Rows from block 12 of a small class-conditioned image diffusion model, named by matrix and row number. Rows with one number belong to one channel. Each number is 128 + 32 x the weight over its row's rms, rounded and kept within 0 to 255. All counts start at 0. Numbers have three digits each.
After each channel's rows are labels from the 100 images, of 14848 (inputs lightly noised), where the channel reaches its highest value: "peak at" is the part of the image that holds the peak. Only what is clearly more common there than usual is listed. The data: photos of arthropod specimens (BIOSCAN-5M).
# convs0: first 3x3 conv (model.mid.2.convs.0.weight, 256x256x3x3, each kernel summed), inputs 104-155
# convs1: second 3x3 conv (model.mid.2.convs.1.weight, 256x256x3x3, transposed, each kernel summed), outputs 104-155

convs0.34:141140128230092104103112145158122140056102123114174159129083092105097077140110161135151122168086119132156126159096133125103141151038142091174166156095124083
convs1.34:133127138146111105162133112161103105114124168192069077155154187072089177152129206093122167202131093108092146179118090136104206104079122145145120114187164056
peak at: middle right; centre

convs0.204:143131101094150088124154085127103090144165159092134082142138106133109148124151127136106160147094099149134140131107161193182081152120081125143078091138100135
convs1.204:077139087147152139165158141118117105111145163162089134162166105148105172145119139200115152161077140152084128148039105168136061160134092087117146115089087142
peak at: bottom centre

convs0.2:145158159158152086188112143173055144091181135177102114098149166121097122124156124171112121126129112087152080112117190099107079158092165174130180154130107189
convs1.2:104141082113100146132079105125178127144210100154085173100175158135144141161107109133197127097090156176119103170127142133128105161139152123182143123125142156
peak at: bottom centre

convs0.36:102084141198086160116117125165089160086111088122099159169139135140141155158134097125117138092154065197127124203057124160131080128126145155114103115156137118
convs1.36:104099134115167144126121133141122150116178155115131208148151165147118088176125159102094062159105162187175138150174118082180087104093117149146185105146057105
peak at: middle right; bottom centre

convs0.114:139118109169099103105128147150156212127170112144165113163109152129156122094094160143135082171120116166127143230180162133129115116135143130116144125080126138
convs1.114:066102114179154151136128120078106159157084071108075185141100129117173115132142122136117138139165140157127098182113113096102145135188112146176123103144141099
peak at: middle right

convs0.247:136099111163131060093088124123072124141166125165126108147143081105189109091161133142146129137096000161129120123136142127114099156101146172159125126113071175
convs1.247:093087126163064060087116083161142132113154147161108162122153139146132078194070146125156139139124180122157085147145116114094126075076171152181155108083111094
peak at: centre

convs0.226:159078075056087098151065135117123122099098110096124136132135149125116140109105132126131145141148152164054138067143149101064064104114096102136143140082123109
convs1.226:094091157132102127116109133111149175138157173180127124169141144086194090197113152146153135195052152160124087147122143151136106036121093172161107113138117137
peak at: middle right; centre

convs0.8:101137112069099145140174164174134100123165122059140173145116131114027137209144074137155128083078106148086167152083107153153151113159131132131137092109104101
convs1.8:103115120190074151116124148090128190099150145142099153159112144129059115145139119162121169174095139196130126181154127101158110084152067120089162091104068170
peak at: centre

convs0.240:130170136112121149148126170114147095083104144132158066117122096121122115120132168102070119091130120100134168070107174146119189108137202095087154147099176122
convs1.240:111088146180145128149115156158102138147129174167092092181135171083109070163081150149094152173076143134123163130158111131130073106111147172133188122099159151
peak at: middle right; centre

convs0.128:154127157109054121135098096151099125116172134140103121186133104182135173077127128094123128163132100135136097137117090145099110139108116065132140149124233084
convs1.128:154122126114136179160110148121122183123209147169177155142162195125133125170175124131094102122111176115116141136135129146139120153121130128121129119157088125
peak at: middle right

convs0.50:105074112151120180183145145139101093120146154139121155108145137066135146188161041177160097098111144147138106141138124108098100141168149124126173090097111172
convs1.50:100114130141135161094141174147144062120153098116106178123116095140120076113178106141138144147169110134135165171148158104136152155255112082161141097182082191
peak at: centre

convs0.212:144164150163132100008134175115132202119099140127136166135141151099077142085138172174117129116144073193145111156167110124091097111119116138115107138143124103
convs1.212:128098133122122146156123136104155113130193137095169183113134114173155173130104140101115092122144133152103158121114154161137107160149141098121107088133126102
peak at: middle right; bottom centre

convs0.84:115121113176099130183091179158098122113138102130196162119144112154092106108088122181185202134165142107190105099097126181141150116170154184154166114114101141
convs1.84:145102155103111133133174107116112178111170109135131116132086152121130098137090154116101102168085101141078124117173092146066049108073100178161093118108133109
peak at: centre

convs0.246:132120090082127130134131141138168144133142121104130118151078115092146087149175133125099082141076168087164150153082154109182164126154085122098079122149102130
convs1.246:102146102218062131135124089109102170065133120119086172153133103152171177095157114109123145212085145134138138159144098108079153126095137144176127100141138073
peak at: middle right

convs0.47:143135121099126160150120145126127116127140164173103135138152129126102115155165125090127112185098161148101119126245096125077116160092156128124131071129154176
convs1.47:130131113099114136107119169116094141124176063168141135127168177106136122159134150146115131137171131129064159119132145128133088107120127122141101138128134096
peak at: middle right

convs0.23:116114119141094101106039098150133128136066083023160144112068119130159149099099087122099071108122146132138138115082138110210142150124127114119133121099135109
convs1.23:121097108195069118079098110165155154153118154140129177209164150090071092117092155114101142138094131189174133165171187064173110099079121152126202101137115126
peak at: centre; middle right

convs0.112:140146103190096119116122125098154133181100140129158110128117122183149215114144124168142113128199134215097143141094152136151202123167131105158118146170128123
convs1.112:106100186160085147200123144141133099112212119155137108143151197185150141174118135140118102168087176120120123108107134163136128150094131076101131092142104106
peak at: bottom centre

convs0.121:116133128144151111142102149134072062141127107089136185086129128123108105122149081151115162140159100075147099142113144123127100160101099138201130115117109126
convs1.121:092127122136076139147111148196114114143148220156185094140149208096148099144115146134083139174010166148119128094194142127153116154073161172093146094135145085
peak at: middle right

convs0.219:083181096139101142179232098192147148132124129093156077145154054106067156127172106128159071120131107164102139111092097146179173131183090130109116084080100101
convs1.219:121116165161128090165127132133106163131170135121128156146098192116095169215121118185115156202105163180123153195184100090097168129107088108070143123152113152
peak at: middle right

convs0.18:083172131176144149114085170132151131083183111119130116153149163075245100064147141103098109160103170112194090074149173124113093123098103121121207093102140148
convs1.18:117093133093109114086158163097132143122143168087103142167145129120147119118137094185108058157104143156139157107135163104155109140118105117172149069162097140
peak at: top centre

convs0.87:104145081127112121134160122137097120099140171064106117149104138116079204153133116158154157157079162162090156090112081147121118107081130068126106117192103111
convs1.87:099117119109160162159143089107160130105171167176161098149194120114066147142167124126126158180110124113128150160065098159151080087123128126111168149121129108
peak at: centre

convs0.143:139153081104134089074113145182118068150122153082165159092134214145117108117124135131168163208183153115079155133173131150150149086131132137138124164119099140
convs1.143:075098166199113127136140150156130121153180113138090151169111130075148096121128121128090134098125188112084146104161108092157129107112087123101166061131162128
peak at: centre

convs0.61:126069083031207158114155057108174184141095110159138120162150129103089109095079081155134134103101191095121183135162110095150116159117164119146199169153099124
convs1.61:129103159172084130160124137162100088200138094133110136194165194181111142199057120104116148188121210193144172141150133038121133126121102142102211109188160164
peak at: bottom right

convs0.160:109103110154131070128089115125127127132152112095145207099057132134103132125133172136153179161107141111130109117142154169110116182101108122153092069104086117
convs1.160:149092123126121121177130113123128118136177151161161098106121173070109152136144150162107148109089183119091087159128104142093134172158138113172125121146130106
peak at: centre

convs0.186:183132129109120099207172149126057112096156110109140129038120131093106147184102147147114088118117184105093159139137157123133087141157130120147213151086105069
convs1.186:058127091114103171160117124127076108153200180115118083120167150107105162146108137149157131190081174165147110156119151103157161199157131116159162087135116165
peak at: middle right

convs0.183:131157172151094170141116147169112121144105161126125151141140158121102131143132092172134090115111148184157108164071101135164094142135163091128119161147105108
convs1.183:096147146136111126104133148106174172076085175116146188155116177136141105152143090100122060150140142180179161142177184094169062119120116154119170076151121086
peak at: middle right; centre

convs0.213:125198188103136128103178169112130188136144146151157059093103131070180139115084126171136064094082123171172164142153149161163155184176120107118130132138090097
convs1.213:082099162152117163177119145144115129127175117117156108121130165137116134204139101144092138138032138114066150101193134132113191160107070123107157072176110118
peak at: middle right

convs0.192:141122106149128158113110225120146131173102129108156211127066061091134113157109174126133157053108132148048177158149129175160144150155125123101125161086132139
convs1.192:134151165191130153168125197085103166112162109131141188164133179115127123173165115088108122127148171115140155158198140110139136091149048173083158096148096159
peak at: centre

convs0.224:126122117208123092108109067125163100113058088122105110101155158122147093131122121158118178124102111093126107076158104132103101121091112137136086157101092146
convs1.224:090130121154109135146126110058148158118169130171138134138128174112186164217160141096138104154147220115080179156185118128152188106116129110147109112179140132
peak at: centre

convs0.5:153208123188102173078133169145130129099129133131105130170173114119150121093139156157164140100118116123176075110079205070092105136105098174141106108164135180
convs1.5:164094176127079137183114099072112126076169128086109089121102163161203101193117089128149062146111146156081148113124116159084119120115083156083131121087124132
peak at: bottom centre

convs0.199:193108072092166113136095156162112113105108099135082170115102138101190122138089111123064101125096173187112158130211124077164089147102101195135108121083067125
convs1.199:066097115153099105090073123155090102186150067122113199150207153103115083117111147131123154105134155196143141208144143080161126142140125132190150121135141152
peak at: bottom centre

convs0.241:155164165100173092184181186157163124081129119137162097089135106145095117165176134118119086147175147091136126064101115157131185152159229140101104155112154124
convs1.241:171127161196131108139142093108136139126161138163127095161191162138131124161108150118095168158125107153089168160124131130073072175115160135148218164150167099
peak at: top centre

convs0.249:107117133152165155164206172168082116132179112159119141088120064129137128124111104097129114128106146153145135135126114168144129118194087196115191092160101112
convs1.249:134124111144095123153088117119166149143190108128119166120167185141116116205159112097117093194156146157126139202192169157158164148122102151151175145147093178
peak at: middle right; centre

convs0.139:151082093147106093114103064150166151157122104090161139147137173089165098101054147139116153112110171109106110125125082074140117109157107108137177107137109181
convs1.139:177118145117087140172097140077183114141212086116083121048175157146136143174109112127177085112132142139084159128093086161168104165142105110188190133136188176
peak at: bottom centre

convs0.69:141108143124127133116116116143086142117200131189185170099105155079180196143100163131133145101109134159206181123191155090129122129114131133127165155127072095
convs1.69:134154130160067131141148094111135113095169162114103145125147140125131158159164096139152132198137184131122172158137120117162168147042111125111185072106153147
peak at: centre

convs0.252:095141118101150137130186218150141167137153139159115171129134080130169110162131126103134108118111169101094150159127136167156114091100158128140154095146128108
convs1.252:139060175121115143170099112138101098199118130136123076164146153175141088140155127070101092155152132129148171205146174156140162132109092119185169107208189158
peak at: middle right

convs0.221:153085104156098114174136104092119137101127081114146075168076138179174157094094174118114191135139144091078119142138168098047096094082142183084175175113117059
convs1.221:103100198144166160117051119133078116154151124131079091112141124122138127130069150155110125134116142188106097171102118127121097114179143122138156095119132200
peak at: middle right

convs0.68:148114100172151065128087064159099140149127109165136132178154133179142162116169062136142141160129097099072133145132101143142130090163143100146137149110126108
convs1.68:088081164133122118142084110170163109131159131162098151107113131127097170130109152090151154143111164140080128183092150218137155135099114141136148134110156130
peak at: middle left

convs0.3:156193159203070152138134081100094162093124122085107136103130120146174168124128139120115110146135099139159151139076165148132100137137089154142098096137134157
convs1.3:136110159143158122165145128095143128067128168089119135141124139105143089149119129143149092169071131113154156187025126132139043100130087178165150137109103084
peak at: bottom centre

convs0.54:115149184126146094181065163122130077151142160080175090067133088169145082145122168099078142068142169131145089097035180133104111098092161075130111169138080169
convs1.54:123089148116106129193132070115164204077136140138147121082121168121141147156081149098137102166105160172097123113109111167108104112135162113122184119125102152
peak at: middle right

convs0.0:124154144101185122181153090095139180079138118126115111150136122128161157121122090115141125117159161106171183167107126117105138111162170155088165155108095099
convs1.0:124062181146133168168139128149136107148170151182102066163140144137140114165084123142121155136154150167119129149126151153066106146116131136120186101123124128
peak at: top centre; bottom centre

convs0.73:147137113097129185152101089175114166165212098108145090122140164108037131141107071111120136109146196135138118101085213107141130119102123079144139126137112127
convs1.73:117134127158155132092149133144130096107138161147142139112160123168125184076179106196172135114161123163105078101131149063154106143110144144082183132116179131
peak at: centre

convs0.32:130141183125135128173124099142146091148082125093175087110122137169079172080134117148160092136110116095130144063049047166111123121085139120125130121133185248
convs1.32:119139114121123129119184105115178110100149112116102125166153099136125118139093114136162193186157167134110117156089122106112069077114073136087205135096104095
peak at: bottom right; centre

convs0.251:080064122100141129165061104116125115107245083128095102149096161153221127188134067120125097115154176092102113115154149120110141101123121143118137134098128146
convs1.251:096088127114154152087072162130130118116198063133094071148156144076172128152066087060132108131138115129183081139159181144138186118189154097157155126152218159
peak at: middle left

convs0.164:125176146147107122148180119146116103145048131118158169112119110092103111055133124148113094157116095106185159152052083106086132147097123124127133107105135117
convs1.164:065130140143109085131123075119115171148142133120091156176124142097121132137171176120108132175102138141145141211119152144095130122146095154157086101143150100
peak at: middle right

convs0.231:141191130154115027129088104107166120107103120077129119085125134129105109106122123154138123192151139081124107082129164129108120138068085182146117141079174183
convs1.231:083126130121077143123112091067131187053107142127147176099106101091160147169123114104119123158110119137128123134116128139107120057118095170181084119128157163
peak at: centre

convs0.96:139165132137139103137134104110124180148127136146139140163148137149173120132112112145092125151106091154144155180194187097178138092119150200105170154120134107
convs1.96:139153089133120181136131131058133160135102080078139186114080081135178099118096169099092093105147104133113148133133079133087118122181075150187118066161115120
peak at: centre

convs0.123:148179120086109073083116110091143133127151142110142108140137152134116152127151201143082102173107118138137159162191122137119131120112147164095110125118199143
convs1.123:070087099152132144127125110092166127138118097104126175128054106112181087115145158147091170095181099092107110158083154108071065120206107170233103108115082127
peak at: bottom right

convs0.108:135105109153140123133125098101110114171100138157082072165172111130154173107164159090166096115143134144104164113124133149135174110149138149150103161152133116
convs1.108:134103161135103158146149144125125155084190168116163102106144207163110155186067130109120102186121160093116173074119096156140095091111115141064159123138052200
peak at: centre

convs0.197:142133170134134123142161047149108091147156128184129061085175156127108147156077134083087129119092117131129179126076164143082102125154221151120148132157155135
convs1.197:074139118152126124106090110070107108110150101123101131115139131122123094097097156197124177130144099125123081171096128089077106120185123140105166073099125148
peak at: centre

convs0.31:140146115103115139108201157136147108175105140117205109143121113179152117110134191165104130142122162158050168092114118154130158125087118179120116139097095084
convs1.31:117149141184151089115125113090113158133153122131064134120095143077154104130113125103055108141090100131146145143115118174097110063105072180133148128092164142
peak at: middle left

convs0.176:131159163092115108132149166133142155116082138133146103098092115155137093110169107148131107146125135121158055110083167120124114128125095145110055138166145133
convs1.176:086066124182074120124145117179192120104101152104113145133183085153089094135116145103150112102077116115179122117176160120137117119118221087116110179088170091
peak at: centre

convs0.250:092165065172140160164187060170047126158123139104133110157144186114114195151197117076157130126110103094177132213066037169105100140103152153173138110164125165
convs1.250:174175133114125128171148091123167084137180161102123092147160155140069158189141110150123155212107164143111184173026111209109132088150115120088134108146126120
peak at: middle right

convs0.58:133123096170089134088128169147140157159114130125126146167138100155139142124107111107146130122133139147152140136163088159195180135192135122088129136148132074
convs1.58:130083128155100178121152146190105144096161124104130144167134177117105070156116139150068122126085132110084141107147094140072011141098163115123166135116151115
peak at: centre; middle left

convs0.125:111117152193120096151135128166144165112188132169197087087068136123143069143130163092162144080140135115135128102080149122088159167118144198084107162069171149
convs1.125:144168107151074134123193078101167119053182038083122126080100110148104185153172119123164124094188138108117142104115136152124113104102062164122154123096112125
peak at: centre

convs0.174:083205147096151094121144131098118103139086123140131144137127100103118114104211108145133080138167127109110126126100126081135148096102077125160163153156126141
convs1.174:084135158139106106177119117110107187108161141122108135117113181151131136132050146101131081201099123186119172137189124126131142090145098127085198135107089148
peak at: middle right

convs0.29:114153105159179117056153196124149137126157099162151087140178174138100103115130176130097144123144116119132159096133147076084143128148117167120111126188100117
convs1.29:100143199191097072145227168130089155083155085074144112099134175131178081178090154153109058118083121143121121055113132148142052167039100121092139126095119116
peak at: bottom centre

convs0.144:133067091090063171167077148135075111099136143171152129086148105114167082095091124092150172151123134100129096145166129143097141155119186123141176142107155093
convs1.144:109099108089139180141124190148119125124178140180105080138179173041167144106118144127131141159125117103080131137122136108079144145121180154155104109149166080
peak at: middle right

convs0.233:108111186167102204126125125136119099192128150161109150119154130121111085183143093162152151128159073121187151211136143149085132116141155165173192123126100184
convs1.233:145122136168040156182140133077127118135193082103058133111087107141128113162110109115107126113174132124102142148129062162134094086160045133134118155103083122
peak at: centre

convs0.67:108090095096112221139135146145091136075140155219109110152103137144192114120143111128167175113174118141175163179082066120099158129123138123112135176128090096
convs1.67:148075131176103162129150123120084183100148151159134120192112150105149149185085131100089081119099161111148136188172091084121128115130097127111191140115127172
peak at: bottom centre; centre

convs0.11:141112126148127090127061117117110121144134094152110164143145168166163106138097056118185176103148082100095113123168098107107097148135116108158163127096079129
convs1.11:176098153128130171149106112131156111156187152164109156139110155138181172107116146120122139136127142164111153154129098199102180120141156145175152106149163156
peak at: bottom centre

convs0.215:148188203110134139099164169121144136133201073157112167081130115127166118157114178210154154093082149071121139136198161125167117139171098104121196094129110143
convs1.215:135101160142137139124149170094105141147155091121135133159116194148168069168116083100159080095125157176085098133149136156090172081109132131110145118133177132
peak at: centre

convs0.187:104091088127138102144116159113145087167183061082113169139108124162172106185116182154130186114120089093116134128150124146140149132132146146162127084100118133
convs1.187:168089116115107140170121142132113099168176158125167057090108171093136129134132156126093103133088187134105101116134107148090141216153103112195126093135122116
peak at: centre

convs0.191:125125098112122106143093085123119140143130055063161094124067115147169145156104135121122114097104140089111161108101151063117123149136105061178135111086142087
convs1.191:091147114136123191209206150122098138125167170104144071124118169057172141158105193096118110203075148153120128125173066138062158185134111147192123099123110152
peak at: centre