config.yaml
arch: "unet"
model: "class-conditioned image diffusion model"
dataset: "photos of arthropod specimens (BIOSCAN-5M)"
train_examples: 195000
image_size: 48
horizontal_flip: true
conditioning: "class"
objective: "v"
cond_dim: 256
targets: ["order"]
num_classes: 18
cond_dropout: 0.1
norm: "groupnorm"
activation: "gelu"
weight_standardization: false
pixel_unshuffle: 2
widths: [64, 64, 128, 256]
blocks_per_level: 3
scale_shift_norm: false
attention: true
upsampling: "transposed_conv"
init: "torch_default"
residual_init: "none"
optimizer: "soap"
beta2: 0.95
lr: 0.0025
beta1: 0.95
shampoo_beta: 0.95
eps: 1e-08
precondition_frequency: 10
max_precond_dim: 1024
merge_dims: false
one_sided: true
adamw_lr_other_params: 0.00083
steps: 9800
batch_size: 256
epochs: 12.9
lr_schedule: "cosine"
final_lr_fraction: 0.01
warmup_steps: 290
weight_decay: 0.1
adamw_weight_decay_other_params: 0.05
Rows from block 4, named by matrix and row number. Rows with one number belong to one channel. Each number is 500 + 40 x the weight over its row's rms, rounded and kept within 0 to 999. All counts start at 0. Numbers have three digits each. After the name is the row's rms in percent of the matrix's.
# convs0: first 3x3 conv (model.enc.1.1.convs.0.weight, 64x64x3x3), inputs 32-39, a 3x3 kernel for each
# convs1: second 3x3 conv (model.enc.1.1.convs.1.weight, 64x64x3x3, transposed), outputs 32-39, a 3x3 kernel for each
convs0.0 101:523558459508444557487457501447512455444478515437469493533396492554466567470467502498516433539420520571504510532445552511508544410475531460487487471454508551440546521511576478505491487493584464451512461495522462528495
convs1.0 093:494538484539548532495452574476562514514595502483440512484503525517507505493472528471465557540548556538595530479527596456566549456489456507572572485516496450585603505558500502517502457500499495490525515504541432456409
convs0.1 121:469535515514470421484503463491537522510442519482530504506494499558516424507470496486520444402529470484511511478492458562562527450440576462463429471491453526533475497443483493554514499473522480519508442494521516463506
convs1.1 098:521418465482517537500491502529511459526522498466472531484556546530494453517536493537464442519574453470431454500516528496476494525480500474487521484482504489482490477501526451547473474432482520380416569642550504484526
convs0.2 088:457433522467426432553415621459568461395526438453479536477554519519477477487512487470528469479416515504469515497473518530550480467484532484561559473474502517454579483523461555437476436559492527572518492366409527473558
convs1.2 086:506572465503511534500469504474549466529468574555337565517517560506490496544479491525451418419600443541435510470463484513496492466508511529445510513528491450444556501471532515511447514444531418553505496587474566419506
convs0.3 093:524468525468374443458483530480476468541521493463507490473564538528492535496463454460441462473446479398445487454528511531521538437511481497508515504516479521475443504486425493488452479554518463473506509472465470450533
convs1.3 082:531483489515471519486548527506519495528428503547495555504545518468460469501503537467440508456484452518470526511401476483487501462471534499463470534486565504443502504454506517454511509496505491521483467565447524508514
convs0.4 090:492490515497453456535391508493429544505579484509475539496545494534512477428536471446484499398483492464505471487544478530438515450535464471432549499536554565462498516517451491496572514498517424526490440501484489523545
convs1.4 104:426432517452510455433469531484559490537397437452470518524488493505413425506476492494513590530526475503489531531564485511448450455437509528461493441547467501544522555401470448541481485519486494495536468490534514539464
convs0.5 107:509488499404584477470443463493469517433545521476501526510480499518552469471530508438461494460423485419413490479495454462536534465513542502467504477496492487444533494537494548470488607455561498582468501486517557383518
convs1.5 089:473526481374563513416528533509415511521478513533548541491421480549419413501487535550350445523393441463484520540440571490466512508485467602454455570395422543481480494528423508511478538467545514465512498509442474453523
convs0.6 118:478501470470486527464562528479486484445378522572534525515505499521539519489486463492448465504440477464587445536484505492587528506439455529481463521552485556535540474540485491501532506482483490548520523455405462474535
convs1.6 095:463513492404402506494517493531455509448548517503527516493562506532446467480511504537541480512451473455494537535484440450402518482499433509386450472456528471515495492452443450421523482448491502520539451530443537470522
convs0.7 076:472516425475433521645440493472548520499473466453393512465534516475532517520490471498532525503568531446435493527531449476486531477568474478533555587546504564445542494583481541503433485446535491610462507441444498422503
convs1.7 110:509490526502460486482516481461506520520502387448427463482549494500557504429427439514511493463422509470511481530475496484517435544470456468561481541407439521481483542459526528526514544420537516561453519535462497439494
convs0.8 125:592528556508658494554530447514519488455458530569531509473555488482526505435502453497484478498511509438522527491464472484452562452514464530562523528529438511434460426505574489527502595521465538472479440456491531520439
convs1.8 149:434415578486596487543482469468522538568575383561422473462478509526563482533437493444512512481601556544532461516526472500449545521520512474425515450548498507552509452488468540473541475498530528461508470597474511464503
convs0.9 088:425533629508461511395470473447476514484467511435433465469546558539413463487483474492459511407410458438452455501492507507507487474422479427544513445517480514532484518570472475584526510457538515466621524520489449480434
convs1.9 085:565406492480514538492526532554512615440459551498545510477510470511570480453470588509498487557550544538474442528566521464514522438476448559500438520450517483555499533475517513501542518497495495522587457446497456506457
convs0.10 107:603534473442519521471467459475453463501433473520488456495520483462510466478479525456547563369403508469385506510540472494466500433504505465465526499450491460450474523476490497499463500506525448520569475411492550441489
convs1.10 100:539477520498471566455483469539524488565512451511538483528477501511496512447509435507477544483440481467465508497580556540545508520437483522580499466482470514484480504490494532499480453497487529474492536629396497419600
convs0.11 107:479440488530616374462544486458595616364445480485519484428474513481523464514499543542701545497598486454494522449538483490486461539464485469516487443482486427509464529486584480513484489505482506422540561421439537468485
convs1.11 105:445505539459468493460445528550513494575569500449421526523538444458506469547547560478503487513497472501509520504508465516481548483426478450493529559484554563448534549493495495538540482480497532533489560569439541562494
convs0.12 094:491538485525420550464541412489504481440490575440510495491513435465462480528559500489505495497478520498435450498504453508516486504535465505503506477476516462411521507534496602533446589462549485485526464457428500474481
convs1.12 091:529564493469474493508485514441529539488577545524473501456490443497515551492531464500535499517453477464482484517472479487501491505503507502448469486435480545441487503483546504501511503534545496530523478505523516522503
convs0.13 089:500507476474507498407453482516478493556533569489538510566478551482495483526446463474535563464592555494478514514510487493438507513485489578537538504421528486445519525423461474539527572504523521544490476477567493465503
convs1.13 077:540532502475542581454515471469488561552538537461529452545538502517511513459512476567518436450430528428487520552435479531489515587522512542507455494442569534473418528498499495453497535478487496486488476543538481452472
convs0.14 088:470465483589502467473473577527479476434451483609494461518471539453450522580467421471515537456489449478460439475522492479465474568474431449494515469436526481531481572492558513502517511512502469443473521457470468493452
convs1.14 094:584579502479581465484538508512513454446603492546452536564486540466511502467502473537543535496486434481486484496509389532498510469479476554507447458559445519512484497527515430533539503497495544464526464537453438547451
convs0.15 079:512496473572514525472481496478496530529495469516529414488492481454492506564479447495503513464504473442452448488520445519493497518469442557459525470481556490487528487495457452487455475536472522454463498446425455455441
convs1.15 105:564435491432548490436523487508525505521519561480510446443492430468525426459554509506485594482484489528463456540476557508487430522452463531532481439513396575547492477483469507498528506494459459474510506540508528482470
convs0.63 101:474482510417591506547487471500516479476504531532541465493491518486523476504481487505563527484478561512499575545436507468531527491456497521447503517504431453494510485529519457464508502530478469532566481364556540661486
convs1.63 094:561516520491563475421476502486458520595474535558529497497498458456466468503490519433431429463413511475476483517522510416442439549486556512430452518392439542419489473482492460478504452512459483501487587458456528474513