Weights of a small class-conditioned image diffusion model.
Model: 6.92M parameters, 48-pixel images, arch unet, norm groupnorm, activation gelu, widths [64, 64, 128, 256].
Training: 9800 steps, batches of 256.
Rows from block 10, named by matrix and row number. Rows with one number belong to one channel. Each number is 128 + 32 x the weight over its row's rms, rounded and kept within 0 to 255. All counts start at 0. Numbers have three digits each. After the name is the row's rms in percent of the matrix's.
# convs0: first 3x3 conv (model.mid.0.convs.0.weight, 256x256x3x3), inputs 110-120, a 3x3 kernel for each
# convs1: second 3x3 conv (model.mid.0.convs.1.weight, 256x256x3x3, transposed), outputs 110-120, a 3x3 kernel for each
convs0.91 090:119105167081166136173149109079105170076145096088133204107139152116132130151181126115123139150150168100142163150085120161114094138128114033112122101080136074140133110141166145153132127122099158156128105133133087113137116137083177139110167133176120101114111131106135122160123085153126209131117127097
convs0.92 146:135105117128154146185114151130088093122071106114158102044094108142151140146144114138123111121097114155094172117120089133116080171133106094119160116137154120151133096117149123124136115134199154172118108119165135135138061101129133143129074119139129101078086130158189125120088067137145125145140134184
convs0.93 099:130159114157135133138126170171162163075159207125093024111099149123137131111105120158167186145135119123097130136095100132127123132164175083146143124096142112130101135139073189120110124145174143130112125139183104110137084154132119151148114100052104099158145109121185065106160107079137101096189072145
convs0.94 098:148153125169158117062203144147117162183136103129127076130112092093142106117055146082212110118157067172186175099131112079136112151043141135161197107158108117032121081073140100184187115112118128093110139095098204168125089118140144124138100025110151075129098197120121127106096148130125096177171112141
convs0.95 110:133150126133096146151112130160096119140099125118081143070101130116182137083104109161100093156127153087091170076103101172161093154159171198073075111169131152138132124159134145096152113104137172160109139144068176155169108135125134072144131101104124137082098144077109134124111121158132140174054150062
convs0.96 095:068096155110160122238170138147083119106097177134150100120133144129127106114139138150126126134142141112181112165100130198085123170114106163155113106157122134125142085159084120116101130156167088114141131080133160169114162124154139092102126167133083128145120149098057108190121098126100124114193125156
convs0.97 095:130126151116143099090145134063139128125139116125110165164157107101189148237151150152111105127085110146149171111155079124108152188124101161105105119169126096090143177126084107128099144126116168145172091107132123066090130156077126147108119132176136184092107157187102131135162109104148136104164112182
convs0.98 118:128121072139133125109144158143094128148120107137146095114123165087136149000135135114150111144102134154121112129083165116090120173114138225142121101173102172126122088109130115116179113147213124145099129101087124054118115110111114103166140143131134122092076132114084096102136155168112098184082128105
convs0.99 105:146118110167107106121092147107142099080153133149113131050131109181144142115136116011119144154184097143120151218140104097075108122128103234147186147161107126131117095127135120198104106104111124135129122119139098125125127098147135056123137159094147143111160171126129162129123148113161181117111121132
convs0.100 113:120091158094135186143154110173129110064188136132091099137176108132175157064110110124125123116086162117126091138123174127109152123116132079104194142103102116093157163122044132140085146128120159178171164136114170211123173173140123143104089099092141162118133187136098130166143101112120123151139111089
convs0.101 091:102146115142194178086193159108066121133172098169155181163156123191138119061154165127167138172072104132078089128108146144092116107122135081182100138134141117141094193079174092193113097099150109118164127104149202120145097088118138174107136144132146117143188108149046139106171111120141154129109123131
convs0.102 093:132188118133132099116170145108216108190166111137124143157136114107151094161116132121109231120149124090140112143106068155166124107109131062123143094143116126171171131153049127112125154150155157108102096138122135157101120112148185089121097106158152142161134086098092113137077173105161147138166116168
convs0.103 118:084135200069148165144107152129044174069107142121115102118079131150135081146123111133053141110096138160122161148089137104099155130160125169158093161116116151117110135059134168162092115139154103087164122067093107107119119163113093109105132166092128095113164130138105069121097074227149108164150125123
convs0.104 117:127089153166102125058105133148107141135098127095166079147091091107091101111111103150126143255082104130119169081118113154119112122160135105125183125081126117080125092143113154149129134087131127126147139134179131081108111162162047091152174061120118124106171131171113100133079094098184084136120165132
convs1.91 092:131104091121122127145156142118116099163118095158122120137155128142038122121132231124115132131063197170181121136073167138106165111135109200135128121100101126114070084166150042100100176148098074126132155116146134118108200109153119150167145059112172160136078145166132134117096149210098134130121141126
convs1.92 193:151118255151127114137147184102132140147092176125166097130110133125134082134140117117116133117111120181088165117101118131141135130098148093072136162174142073110136179112121203121133157130102153112168126182106121133112100146156117154159145150096135109110093089145133131117251102115094132165170092164
convs1.93 090:100077106078138114194097150114121094146128112101093192105141156139157072089161114111140153105159128124056128141137096137159135071137080140131135152184150120068197100087113142121145187109173146082097142125126125108165117087100137171117173080080102141148128131137159082144165168102131140193132130156
convs1.94 097:089194104089194079123095080086110108126118123118122098136107124186125124097141115147088133134132127127139137187127113123079160095150130095134127124110124209100169144122138166131123095117159146138151129104075146095179109180100114134127162115136114114128133161077152106158189101114142122120149141151
convs1.95 115:110170115092135131123117155131124131181102136121095118126085180153116115110076146183139117141112166135141091131136076145119114080155122117125154121129107119083159138073122084165125139135134093108144123106125150102055127172149125097127137102130084191102138118090133154112106119156066127111179153152
convs1.96 091:113133133160107130107177117148126142118131055094167134127155127102124123097162099064108161102093121128152104147143084081142179125127150074118125188090137141195101155196117162067195169054113150149136103111078141227180113116106115123134152148080117088138142209220170126097177143102100118151141138148
convs1.97 092:162076157108146162100126166155093102118136121173131151153158229181032116069076179151149108108093122126140139125114154117073151117145137149131141161148117086141115190111185148142122161074102093112115167085086074174118163082140133160105169098095116160116155115125172146127114149177077121111145168107
convs1.98 115:137094117101149128102108090146149095178109146130084114124149163178123174141077131122161172126117136124142133157109184154099163080113098161124123077122116132127234154113167104106129123124144094153078096141160129113086073111122132173139080087123102082133105142112144157117147136180095149103160177080
convs1.99 102:145116127098137157136120085099147096138124138110158073178133105133119099130178107132106086114141096100175195181120123089108123101076255097073154179150139132118151138147129167140140127129097118162138134150080123154171102137137144143083153120166109075155149178113110170116149122090167198175146069122
convs1.100 113:113122147179104131109132119177179112125096130136122129104120140163122127196108120114150138126032130177176133141106131080147122169119133135139131092101132103106088114064130074086110167183191093205079116118198141162076158121123153125115096115170118139108158126091074159103085129141069159098137157101
convs1.101 088:174145093173101154112089134077166117176108126128130128074143089107174145194125117117106145108105140138140155144132119124163083110111168120141139113151094124109119130121124108136116090223081133159138148137128129030084112192117122127114157113176144124124139131145082112128116111099221153133062091136
convs1.102 089:159097140110148096102139113140124128115163159125102093116122187113073111144199084121108147143101180143109160097167151171119114066166122183095115139119131136083111180113103197105133137159178158119112139142119120124084108088126199168150158080125097137126147143159137156113142110120155148081093120151
convs1.103 126:161164100147097131133100131149125112146157091093102099156150074117122124130116149210128133104144146134127158137125145139160160112124123129112140164144170107114107097153129120045130133124140123119127153141094153089158092167114213113110099216070121185086142113186145069114081144057151111191109084118
convs1.104 121:111099134173147107106146138145157123084124135139151076143158096084160091110169097141144119103119153156116150147165151127128150145143140129177157097136071131119173150136144093127106122133146149102119117089152216095111132140145117144133144124111117109150155143060133130142114118135092159101154108128